Weights of a small image flow-matching model.
Model: 11.2M parameters, arch uvit, norm layernorm, activation quick_gelu, moe top_k, num experts 4, patch size [8, 8], layers 12, width 320.
Training: 9000 steps, batches of 128.
Data: trained on stained colorectal tissue patches (NCT-CRC-HE-100K), 22605 training examples, 51.0 epochs.
Rows from block 8 of a small image flow-matching model, named by matrix and row number. Rows with one number within an expert belong to one neuron, the router's apart. Each number is 50 + 15 x the weight over its row's rms, rounded and kept within 0 to 99. All counts start at 0. After the name is the row's rms in percent of the matrix's.
Before each expert's rows are labels from the 100 images, of 14976 (inputs lightly noised), where the router gives the expert most weight on average: "strongest on" is what is common among them. Only what is clearly more common there than usual is listed. The data: stained colorectal tissue patches (NCT-CRC-HE-100K).
# router: router (model.blocks.8.mlp.router.weight, 4x320), inputs 240-319
# up: expert up (model.blocks.8.mlp.up, 4x160x320), inputs 240-319
# down: expert down (model.blocks.8.mlp.down, 4x320x160, transposed), outputs 240-319

# expert 0
strongest on: tissue: lymphocytes
router.0 098:57 67 38 47 52 31 57 48 27 50 52 33 42 52 34 44 55 39 69 69 50 50 51 75 69 47 25 61 37 53 78 38 36 41 24 99 49 51 45 22 54 16 42 40 70 54 47 28 46 43 70 72 46 42 59 37 57 49 50 06 43 45 62 66 65 53 60 78 63 69 61 69 57 57 32 44 38 51 46 41
up.11 103:45 35 55 60 46 35 51 78 28 33 51 45 48 28 42 35 67 53 66 40 66 45 46 41 24 81 49 53 51 51 54 48 54 52 54 56 52 58 52 53 24 43 42 39 50 36 52 44 66 39 60 71 39 41 40 89 68 49 45 31 45 53 49 39 56 61 75 45 45 45 38 58 49 73 54 76 64 43 33 56
down.11 094:26 73 31 58 54 63 66 35 63 56 48 32 33 65 52 44 46 50 28 63 35 55 49 68 64 26 58 43 43 31 45 58 60 32 51 40 52 49 47 51 75 72 53 54 45 61 54 53 63 69 45 33 42 59 44 34 42 61 45 75 60 64 51 52 53 59 33 51 60 56 54 35 48 25 60 24 34 61 51 56
up.12 086:52 63 71 43 38 53 52 43 44 52 45 54 40 51 45 51 37 69 45 50 45 41 60 81 60 34 80 42 31 43 21 45 76 27 66 51 64 43 58 22 61 46 46 44 16 45 58 47 99 83 36 32 52 54 34 52 75 66 47 38 47 53 50 64 57 74 48 24 71 62 21 59 50 29 64 50 66 67 44 40
down.12 091:59 19 15 40 52 34 56 68 56 44 48 53 68 63 58 45 62 26 63 33 55 37 52 28 20 48 21 57 59 46 72 61 37 71 26 44 35 63 37 74 52 46 53 76 93 60 62 67 29 29 43 53 01 42 60 42 35 56 40 40 52 58 65 47 32 51 54 70 24 43 65 53 39 52 31 75 48 28 44 55

# expert 3
strongest on: tissue: smooth muscle
router.3 084:21 41 29 57 56 67 38 54 91 59 66 55 51 56 49 47 39 55 31 39 50 40 52 54 39 21 39 56 61 60 51 24 49 28 62 72 56 32 46 45 35 56 52 62 71 62 32 56 70 47 12 46 69 89 62 36 37 42 42 56 72 62 52 40 28 40 44 51 51 54 55 44 53 83 50 46 46 62 46 70
up.11 102:38 66 47 67 51 49 39 49 62 65 59 37 38 51 30 51 12 36 52 60 40 78 63 40 57 75 47 44 59 32 37 27 27 35 37 54 47 46 58 85 26 57 79 71 69 30 29 46 55 55 33 47 45 43 62 47 21 67 46 66 48 59 32 31 45 80 51 37 58 46 59 59 27 66 50 81 49 30 54 57
down.11 092:65 34 62 41 42 56 53 45 54 69 68 50 68 34 60 45 69 70 47 44 16 51 50 21 47 49 43 45 49 78 32 37 61 61 56 50 51 39 38 38 45 36 36 44 56 53 43 55 50 28 49 58 58 46 47 50 36 92 45 56 54 33 37 53 31 20 42 72 70 27 51 55 71 59 50 56 32 64 32 51
up.12 098:32 35 53 52 22 52 43 31 58 58 67 54 51 38 55 50 56 58 43 57 53 75 58 57 42 52 83 48 43 35 43 37 62 57 33 38 47 44 58 37 52 59 54 48 84 53 44 36 53 67 34 50 49 86 70 54 30 46 48 73 47 43 29 43 44 59 62 25 59 22 33 51 45 55 52 26 37 44 51 49
down.12 090:27 64 43 64 31 43 21 29 73 49 35 12 32 55 49 49 59 43 42 53 61 35 60 45 50 85 50 35 55 33 53 64 59 21 14 46 56 41 64 60 45 45 66 50 44 43 52 47 48 62 48 47 40 24 47 58 56 75 43 59 51 52 54 73 58 62 45 44 60 70 43 53 56 47 38 30 38 29 65 64

# expert 2
strongest on: tissue: normal colon mucosa; tissue: mucus
router.2 112:62 47 66 13 43 00 68 39 43 35 42 30 43 44 65 69 62 53 56 50 27 47 34 38 39 54 69 19 32 55 55 72 77 85 80 18 43 54 51 46 42 53 41 27 26 21 61 58 43 71 81 36 33 30 32 55 62 69 54 52 36 53 42 41 55 59 59 27 59 53 36 42 56 17 39 70 51 33 60 27
up.11 103:68 31 37 70 67 40 46 20 63 59 60 31 17 57 54 57 71 48 54 38 77 55 57 67 18 42 39 39 45 53 40 48 10 28 38 54 52 61 61 73 65 42 82 56 64 33 20 41 16 44 57 54 09 44 53 73 51 65 40 65 41 74 49 59 40 53 74 74 27 72 34 43 57 45 53 23 41 36 51 58
down.11 093:43 72 39 46 60 63 48 62 35 55 45 60 81 43 40 41 45 51 29 65 35 24 36 52 74 55 88 52 31 66 55 47 84 46 57 37 28 51 38 29 34 63 21 33 51 48 66 48 63 73 53 46 72 41 43 34 33 22 55 73 60 46 36 32 49 54 00 47 58 37 54 73 46 68 39 63 66 44 48 49
up.12 093:29 37 39 58 53 65 30 55 57 29 66 34 67 42 78 35 70 68 46 40 57 24 37 69 71 33 57 37 17 31 53 88 53 42 50 63 60 46 57 71 53 58 67 60 46 70 41 57 39 47 23 45 32 67 35 73 66 48 44 59 80 76 71 58 60 59 52 69 56 60 16 57 38 42 45 10 43 62 44 83
down.12 084:68 81 56 41 30 61 73 51 23 64 48 72 27 37 26 46 36 23 64 33 65 63 47 53 43 71 49 54 69 70 42 19 48 52 31 46 51 73 65 43 38 57 44 59 58 53 45 34 66 59 50 84 42 28 57 45 22 47 42 43 08 45 17 73 31 26 44 58 52 39 56 33 58 53 61 71 47 38 33 34