Weights of a small image flow-matching model.
Data: trained on stained colorectal tissue patches (NCT-CRC-HE-100K), 22605 training examples, 51.0 epochs.
Rows from block 8 of a small image flow-matching model, named by matrix and row number. Rows with one number within an expert belong to one neuron, the router's apart. Each number is 500 + 50 x the weight over its row's rms, rounded and kept within 0 to 999. All counts start at 0. Numbers have three digits each.
Before each expert's rows are labels from the 100 images, of 14976 (inputs lightly noised), where the router gives the expert most weight on average: "strongest on" is what is common among them; "patch colour" is the nearest of a few named colours to the mean colour under the peak. Only what is clearly more common there than usual is listed. The data: stained colorectal tissue patches (NCT-CRC-HE-100K). In brackets: how many of the 100.
# router: router (model.blocks.8.mlp.router.weight, 4x320), inputs 240-319
# up: expert up (model.blocks.8.mlp.up, 4x160x320), inputs 240-319
# down: expert down (model.blocks.8.mlp.down, 4x320x160, transposed), outputs 240-319

# expert 0
strongest on: tissue: lymphocytes (100)
patch colour: brown (89)
router.0:525556461488507437523493422500507444472507445480518462563562502501502582565491418536456510593461455470414668495503485406512387473465567514489427486478566572486473529457523496499353478483540552550510533593543564536563525525441480461503488470
up.0:642423502501536508502523578569434437519534499586598502486399485418457485563584489514459573625421478449467533420477519466535508516489537616542480392474473451469503520536479563501495465505510498423612435407474460412574545526490415515472497519
down.0:400530539527481550466516516470588469480459463463449537451583595528525468444479454442599467451554566469522489577421474530456427447490499375467519573519552449549466433498509444450488464551486530540412504623511527509439449434481568487499484441
up.1:422486574485503478643554530501430484564382425540475510492514530474463540552553567458469529557416466473513527386492484443555532533500525523529464544558538495479457454522544568462442481454505492472503403499543461381596486433472569581505472502
down.1:538457432426475512382426529515495415512585555476487561539494497585531421460497379491500475519557453483474527569476529549535451558541436460453517442506516499479494552494498453499558513476524589473501586483522576544517489506535391418415610447
up.2:374493482452433408488584640550530415465493534441550420545412551491483511471506436432492441586497562486423503447530459532468457478560393491479530569529514471448482536460457481455526551541517544499482408512434482497560493402496511464503499551
down.2:551439485513508494499476452497386535528565422547506553465532532526559452540508479432525537450461496502580455534481500436487526456442490539532502533474539549562495550494483549525452423516441406536422574499560556499483487539451478534557532504
up.3:487371451476518471516522445530493432440529477495447441509513504446502502514469485468520477535667515438380495337482535642519533498481481514521494451523518535468485563529538571401505503539564591460531495419544537471581458487481527457555507517
down.3:491546496557470501501462564574489561557490531472530550429558540545469555495518579417486527490458488518528495607398491405468499530507530500432477564515502496548481446458500486539600473461452429519483504532449512523470541504538489509428490460
up.4:472485467445528468509541441520574428593472478464448558428476531549600489503588520416496555474537492452496437453580505517508458537565548575376468579572541475484475528411555550457504493586537469507489545471550505386494516375516393507448521438
down.4:519495528545499482530531498423498576407470588472503435579453524431439541475457407608504399504429494466504503513455595500493518464518490504490463439514469544435581407535434464500509525468472528495528461436512479571502488609486590430526544486
up.5:469466490465496491450496491474550444562490587445533464455502549462454494514473535415428372562639579498487415510558462655495481549516420561496528501506465415377494457539549520486500593542525549490546458586544545470579479505489450473520485615
down.5:569490526500467512514517511465479594398451518541499450487524492510490539528548515455571531422464518494452507502439528413541520474572507524483472510500538518578437525544502498399564425449384484504409522422469448453423524486541553450525475417
up.6:581445476487523482509534517566462477470501545503547428494425464501512471571471486456561475486589600465536454467578545509476504515554419492432511465476638460586430474477479453476500551388536545450512469530489451611501478505544525565564551476
down.6:428561490566578504467499532414519484530517447520472539494580438526518498514447554531493548497454532464507606627460471571500553541496516475546538508498471465516458529623589515556415427534492496549534539469478495462456462466428400438408519491
up.7:506619446474420403568571426504410456525439506469483530579366480364459500470493574504455507552535491417537528509410572520427496469540495499436510507426479475493527533490493552410437489563566502505499521448457516525531515548520499554576499475
down.7:509417528546499536420479552477547528491518518509528521363549607522548548434507459480484456467451479510405465419572441533539455472497441510525562427578547539495415492560504492516514582512522524451511548501573509446421480419471527407486446599
up.8:493501471450486438433542479544477444514430489493491532517464556378505515519514463452517455515493502423469479505533449509521486490560443495569605473556556495488561462580493595396479432559443521502600517469500492518605560487474506548499528507
down.8:507497542531531560537512506478517484475604476464454533485441478557475463456507480519491553507525543535511484501465485439434425488444553510410505586439508473416408518416541493539491508488545466526398526531556587448453414482521491513524497462
up.9:422469432471441475581533482509469505411585526515567473584493447513486522413476547423565557568511492503490479434435517511540532416578465471565491531482554440513554489567509447510503506420473578465501513566570454519551407449588513590501504460
down.9:584497506449571493549535420539446495604386408488433517538467430456555407587446592540535446513475490439573536557441506403411517569496508510477447491427501506557534539459521575433459432545510491482441436485437444480512552533505455542478493437
up.10:480423526538403426507514498500500401448619471436478559531525540563478472529490449462478465513541488532423501478548495520466512449526350413456502614499517510490528501537406466473529484549537560424527457467476487451533542464627472420519540459
down.10:515524469456534583492505462552464491510477461499536415492452528428573564481570531503477446592448526501555521563488499555515472570508500596521439485544541485517445497452561564516472584471413486519458537553484503451461439541434501571448523500

# expert 2
strongest on: tissue: normal colon mucosa (32); tissue: mucus (27)
patch colour: white (50)
router.2:539491554376477331560463478451474435476481548562540511519501422488448461463514565398442517516573592615601392477514505488475511470422420402538527478568604454445434439516540562515507454510475469518528528425530511454472519389464567504443532422
up.0:504496455496536524546504445435430470552456449559529459516504522470526528460526484428504486559522521425530533573448514539463438567554636611486518481534529474407497490475570538471450556396448521500497510468509489444528377570457547480567431555
down.0:504508570468510466459467564548544502492541576482422580516460484539493506531495448529500541477491475542488520467505510457497506452480466371447541543419532501547557524542420509473552418520555550506522407502515508500529521491581449454532569485
up.1:549421402411482453573487492487622429433512486551453519482508578432471515452543455562568508605504404462470469512407546550483471523595538524589590449443620478535480568596504469513520507527428435520546493615525452454541414543507544511582436495
down.1:417506607611502493519424509452467489520451552520501489525482511604465517457543558478495456452501568552455498455515528480445513575431507496373482563512481486429563477464503476523547467530545618478489456423462578487537538455537503537430496492
up.2:501549409554523594489587568437444451515463453585486447511559505555515442457500468528410574545477496438345548522549548478434540452528548528521439545424513511525534540444530492466465557502457481507550464418547473433522423516474578425399476531
down.2:485507461505445448507484455626595472468544535408480483581478573431436572524496471457527458568478523422542394451444561523535430633440468415507553463531510507510531459544530431458539476526561508482533512525456499593528537503576445605526456466
up.3:497652466474553466442553480589659533552603478479460424534437509517569519493459509465451429483559425364450478494493540462462462514543552522413496526481484546457422518449490460472444438534475517486464498500590533486538549496499485565535436538
down.3:538439516483443533503423504491412552513444448525536603455482530521490562506587524526579504511431507588505522526510429511516545473475505537577506475408499468495564534510494538409525476569535526480514518497580476433503533501514488579498675509
up.4:560487573537521539451534434423535504499475461488530510525445568383448483518574449387471478577435464478494546550549523401452530492386453550467574531471556504478487419521528411486460542508524477484498511501457447451608503553531589460490501488
down.4:398543429555468523515520522574477412467570541521499551519518512552555546559459603554509457366604556419496533495473561622555505518620533467563434507499463482474487589519435537508583457483489495489458517588556610447439524418498371515548490569
up.5:480414471460518486517493409456493435534543482508517492484639625460495507441557445487514470571522411513470506497410536442535470529510469465540515573496556516544498538637433454549501503394489457437531426599533491402541582525493462463618471453
down.5:490524479535503452508491569498461537440466534474467534511369433524409509538492569492439483461516571408536454537480495525473516460474469510519555401508469390466516516394612515485471500592520620549544521465488491546465387529568590508378486505
up.6:449495489468537537439531511490465401465457465509465463467538492601534503480524455468470464523429472418410607469430461579396496468534543492497444439532469469496587628399433505593484481435387436459559426430540532482560482561567537430496509477
down.6:459515439529519500565575455650584621534519541533462547486497537486530506531498437540525538532451526472481353521579512451502503558438540464444469532469488546498430369555442433353606506553540460478443580582484390554451519459529455489436508505
up.7:560533484500470522473549450569488411465511397533489565477474421449440501446657518471538432451601509519484504561497533524536496480571537451533458403527574481494544454470476460418524502488511515456467457486583472499568426501540491623542442526
down.7:410534437515535454477475503497560513515508518487448421543544546597526487537384487530434558616363478412454519461513533445489546588410461540470625594469451490490494526527512567555451528469473522577504546534444506537490506499441506422531545472
up.8:481498566539510456554435578534560468446551391448410473498524624490557419427438527432506432535453452436475433483495563544443426577438543449530495484506548545477443525567513479492572488509474609504440588522534490468429518465437454444457458514
down.8:569570383420504500487511418453455556564439576511533499504472432458415627553512534535507546462544548510504564492544491431546556493491444542503502556530471457498507512499541554507550478530465445521598401502515503474602504448572491577444487490
up.9:577572462531498572568520434549442511567466457503463486493462545417518610516515470508479474527488524501518546599509574537400494530522484514346415523426560438474484488408484539468497461527619473490450506541550472379542469510494419565574563518
down.9:456539530506525427423539502415518528462565613471562529514447537554528510461403493441476428457555431427451411396582478438576523486551539533650575532546430533446470497524516422503496560531458558497527524507440492581497568555504489419509406485
up.10:510522492434432473468571526568539498502514498470526523483442529443352563635470484446562438595554468466537557485530556584496499455513537609562560565412468462450496564469589504444491546517561604401524470597492467398502569473471516492479412537
down.10:537451538543478546559451578469464479500485504552479485503537508535535561408566494563435544503502551478432475471469549461428562483534462488446467457542492496550494427551452492552485461429488410572481480453420519515496457598449496546503502458

# expert 3
strongest on: tissue: smooth muscle (85)
patch colour: grey (67)
router.3:403468430525520557460513637531554516504520495489462517437463499465508513465403465519537533504414495428539573519441486483449521506540571539440520568490374488562630540454457474475520572539508467428467481503504514518479511609500487487541488566
up.0:450469518540433506539530505547401469503420519467526491492517447500510509448504533555491447487458464528499560509536499484480573546505558506524444495513453511524571541494493513517597496477450508467505476482405464511500546518504454418456498572
down.0:479529487457555475479520485514504406510573520513494438494519477489581421491562492502527431464582424416439479516421486561524477521538524502476486522527538479525534580449482527485472450554595543630573449529473510567539577464475536490460503482
up.1:446524496492520500425464571463480533612459572478519509475545635526494523518521452402483441445433461478451558460389515577456502594457558597518436445527486489451511517483484502545626532510383471511503520488414447411440496502517464520405538543
down.1:471500401464387561491500514450439410441533487580491428434475541468475454606543429510491522515502544394469472520553438497464630543538438499592494508522489471569439521511466499482475428492529441454430555453439467527484511459543454498449511498
up.2:501575521514430479422473531483493573485487554487509480466531502485493469464498543526423411441446485561556532509498532510508565567505604560481488461514503508325501419478530494530618467472448490492455453455522380453490511503578430515402534590
down.2:520499511518483544521558571468508598490443516461516473487546458478435455429534433456435401544495480479513461512593458560450592574533477497538441508504426539482460454502556445554474507522590476395482480437471590580465459443501573514464392506
up.3:558490518534534475506533444510524459525522468480491452533455576530554485475571475560514523477506558414422503517555571478429441505525386447545557492456541490556546501512505477458591574458481558441461396598431494388563432506608481513615425573
down.3:547579558555535489491490518569567545538495574571528511552455396466534442484390523540511566472406463549479417470566583519502486483555483518503524522536377581567538492521507475523502499498531464484488432546412552522533500577483496516487490487
up.4:460505468504471598509528591562449505519548555598518468418575543485399449498506466541458436513464466467587396522476470501428510559559459488416473463566580425574503562385527564582579507704596465487460468512503489509466481380561490572532509465
down.4:561446475458595379498439399476537491466438492418508483596375554506556608502463551474542549555522539516452600488505588486579462475540542542504523505486419624426532488635498501359479503400454543433572521539473477442584500587483479507488522515
up.5:389535430441472477488496529643531552519554458445476453488516501534468423500470473518517414516458504498373540491390513605466454488486558561473484480492458529528530544480460518519507493502410525495494479447524526482488554523541547451401501527
down.5:533539406407421551509469429586442610397512503516501516514477526435536494571494505546560521506492485444526516479606472501481520512505540463554483508426469539516537589470498465425479430530522532454437523517532457591486517511552516518597539512
up.6:526485587528452478427543509449515508484433575473475516497484477457453537463526519468513442488454602511420520533557541577561595576460479581540437451459455486444568468549548481501604498505490554483419484509535339441542499487535493529507504581
down.6:518455586449506570493505567495543561466455548541471534510462566570487549507473469534556528465384521580512483487516534466472543480476417479485453445447427447553492521520451467480523462497544583460409536505518495559510506536516409527525576481
up.7:525493521542507475577513498455427453434460503501536505521469461461490548532518493490566471577445496448513507529523497403529605561496539562486557494511481468476553454532478471511577517490505480521491528487407489382568532499560501519472501559
down.7:455529425504517499531510519488481568504544492479611444509581430463434573448556432538523524514416458503541477422538498487472533597429527461460441536594473483550481486495509387531462469543507427609452488458470506518495519515468501493426557490
up.8:487567522474487500445504579469483479506478512493443474482488488504514431435474528499540505516494519476440562504452535582486530568454658631521448445435453480461606500451469495506608525480429505514501488497505387462512460519512511506443517537
down.8:513498474399553488477555487472427397478457515512438395538452490490492466490500565514513499559525521551531461512498496576499471487597426477527458498500416481416355583486470423518489459530561582419425553457398554456515486489501473517512420512
up.9:447556509545471476407506507492491417422472501498455496489476517537507575544569554452428439447446468578532511479574516554561500549574490513457514468496476481445514499579503446510636507505453430510483510578459432458505475459554458443435531563
down.9:541503509435529465447461510539482501471529553505437556558511477496555513469566483509589489457479427558525514408512519519488427491478456444377588476517526494583513581551475459474584547520493507576538592528551504563556510486485451496539534589
up.10:508488506533446503423490528496488518508483455433419525506516529563456525500520435527470447466559422466477529425424518590447542567485562512514496451487486509404482515526495449601602562459431493502438538460552403492513474518571486463499528561
down.10:449534555448496512441461517452511597505496499524579537517546455543471511484545409516453486477486390581558459520467497583461577513455606477455458500388357578489563590466491423529512538508503428597528580527584499597541553498477486531448539475