Weights of a small image flow-matching model: moe top_k.
Rows from block 7 of a small image flow-matching model, named by matrix and row number. Rows with one number within an expert belong to one neuron, the router's apart. Each number is 50 + 12 x the weight over its row's rms, rounded and kept within 0 to 99. All counts start at 0.
Before each expert's rows are labels from the 100 images, of 14976 (inputs lightly noised), where the router gives the expert most weight on average: "colour at peak" is the nearest of a few named colours to the mean colour under the peak. Only what is clearly more common there than usual is listed. The data: stained colorectal tissue patches (NCT-CRC-HE-100K).
# router: router (model.blocks.7.mlp.router.weight, 4x320), inputs 64-127
# up: expert up (model.blocks.7.mlp.up, 4x160x320), inputs 64-127
# down: expert down (model.blocks.7.mlp.down, 4x320x160, transposed), outputs 64-127

# expert 2
colour at peak: white
router.2:52 48 40 55 56 68 74 48 38 44 26 67 70 63 48 71 55 67 51 66 33 52 46 66 55 55 45 47 43 42 54 55 67 38 26 59 52 43 27 60 47 45 66 44 44 39 52 44 60 55 62 46 59 60 59 62 54 40 44 59 60 64 48 42
up.23:54 60 67 55 54 31 62 61 46 82 57 34 56 46 38 58 57 63 50 61 65 58 52 49 45 38 54 48 52 64 44 51 47 54 43 39 38 60 39 42 51 51 42 48 46 43 38 31 25 53 48 73 55 56 46 52 54 48 33 61 58 53 49 63
down.23:66 44 61 54 31 61 43 60 42 39 40 36 67 51 49 55 45 40 19 49 69 55 41 39 35 35 60 53 68 57 52 54 60 50 48 44 47 49 52 48 26 52 51 29 50 58 44 61 38 41 44 65 65 40 49 37 45 45 46 55 43 61 56 77
up.24:50 53 47 47 57 56 65 58 68 99 51 70 30 44 27 44 44 43 57 45 38 46 27 54 51 37 65 51 50 49 44 34 56 47 40 40 62 49 37 45 74 60 51 53 34 40 36 49 33 26 61 41 43 50 39 51 37 51 38 28 43 59 60 43
down.24:71 37 45 53 51 52 63 55 68 60 55 83 52 37 51 41 28 33 61 49 54 54 39 39 41 59 51 55 66 46 44 47 64 36 46 52 70 49 33 64 76 40 57 69 39 42 34 28 28 36 64 53 33 46 41 71 40 57 44 44 54 50 54 16

# expert 0
colour at peak: brown
router.0:50 35 70 68 64 41 46 48 49 52 59 43 43 61 49 24 47 43 43 54 45 28 41 68 51 50 54 54 63 49 46 60 63 54 78 40 56 49 69 46 51 48 65 55 47 50 74 48 58 51 31 50 54 41 40 49 45 52 52 77 24 70 50 57
up.23:76 45 59 53 52 46 51 66 67 52 71 77 51 48 40 44 50 55 25 53 59 35 51 39 43 38 46 45 63 47 46 51 16 57 51 39 41 67 62 68 54 28 44 56 64 54 58 58 47 30 47 46 33 28 59 41 68 56 49 42 38 55 71 63
down.23:37 56 63 37 46 55 35 43 24 50 30 19 45 49 73 43 58 32 78 54 44 46 76 71 35 65 64 58 49 39 56 59 67 36 37 54 55 41 50 57 49 61 54 35 47 31 41 60 41 51 59 38 68 65 56 56 34 43 70 60 46 67 38 75
up.24:46 64 39 32 36 44 35 44 71 52 55 50 55 30 38 51 58 40 49 61 49 42 49 34 60 63 41 43 44 69 50 42 45 31 55 73 41 49 58 61 48 80 40 43 55 58 48 43 51 27 74 53 43 37 70 46 61 34 49 67 49 44 62 47
down.24:42 52 43 55 69 52 62 57 52 81 50 46 49 70 50 47 53 60 41 40 62 48 47 78 60 59 61 76 54 34 61 33 71 58 37 44 52 45 51 37 68 43 53 64 36 24 42 49 34 59 33 59 58 73 36 47 57 50 52 28 49 60 50 54

# expert 3
colour at peak: white
router.3:50 49 45 53 60 82 57 43 40 41 17 62 68 62 54 70 53 53 44 47 34 50 50 47 61 70 53 46 38 59 63 53 40 39 66 44 49 40 28 63 40 53 52 55 61 38 48 40 67 57 66 51 56 63 52 55 52 26 50 39 76 63 51 50
up.23:49 41 41 41 54 51 46 58 43 54 53 47 38 41 48 57 55 49 40 56 37 40 53 60 33 52 44 53 62 50 35 66 34 29 42 48 41 55 65 57 53 32 50 24 51 52 57 59 39 56 46 38 42 59 43 54 53 56 79 40 42 63 49 50
down.23:47 59 55 55 44 47 58 52 55 40 49 44 51 68 31 48 46 47 42 56 37 43 58 38 59 41 57 60 49 37 59 44 61 61 58 72 43 56 37 61 44 48 43 47 53 50 36 35 43 29 50 53 72 50 43 63 53 49 39 67 49 07 41 52
up.24:49 65 37 30 62 58 49 33 54 55 49 49 55 62 56 44 61 50 49 40 41 38 54 52 47 42 45 45 50 38 42 44 43 35 49 32 47 56 52 58 51 47 43 42 45 64 52 50 57 51 53 60 50 36 58 41 74 47 55 22 34 52 60 67
down.24:73 36 63 44 32 45 46 62 56 34 59 64 51 39 51 71 39 63 58 56 42 46 63 26 55 55 56 46 47 62 46 39 41 68 35 62 64 48 83 34 47 54 55 48 45 50 48 43 37 48 62 47 63 58 57 42 28 57 44 59 52 55 57 47

# expert 1
colour at peak: pink
router.1:43 57 50 30 38 42 38 61 54 49 78 60 50 32 57 57 43 37 64 54 68 59 56 42 54 59 53 40 52 63 65 45 48 59 46 59 49 54 48 43 52 36 34 50 32 66 37 67 49 63 50 60 45 58 57 47 55 73 51 30 66 27 44 47
up.23:24 41 40 47 34 57 57 52 53 62 29 20 49 65 37 58 45 53 31 64 36 36 45 52 64 47 44 57 66 39 38 62 43 35 51 49 58 65 56 54 68 53 70 57 47 40 56 38 43 21 54 57 45 67 47 64 50 31 50 66 44 47 56 44
down.23:59 47 69 53 61 64 69 58 63 39 52 52 72 31 55 69 68 36 45 48 72 50 68 42 29 52 51 41 39 51 50 58 49 46 56 19 47 39 44 61 56 79 53 46 54 67 47 70 50 53 38 41 30 45 58 61 55 63 48 30 66 74 52 68
up.24:75 39 51 56 51 40 44 56 39 56 39 49 31 46 42 33 40 61 55 50 49 40 39 68 45 30 49 45 59 48 37 55 51 61 57 46 33 53 63 38 43 77 59 49 56 44 45 28 78 50 72 53 56 64 42 50 52 54 59 54 23 51 52 41
down.24:35 44 67 55 47 55 59 47 57 34 56 47 51 49 52 65 54 33 36 63 37 46 53 33 61 62 45 54 62 73 70 54 33 41 79 53 58 28 44 60 69 35 53 50 70 57 61 61 46 67 36 52 51 43 43 42 61 49 34 47 39 49 43 66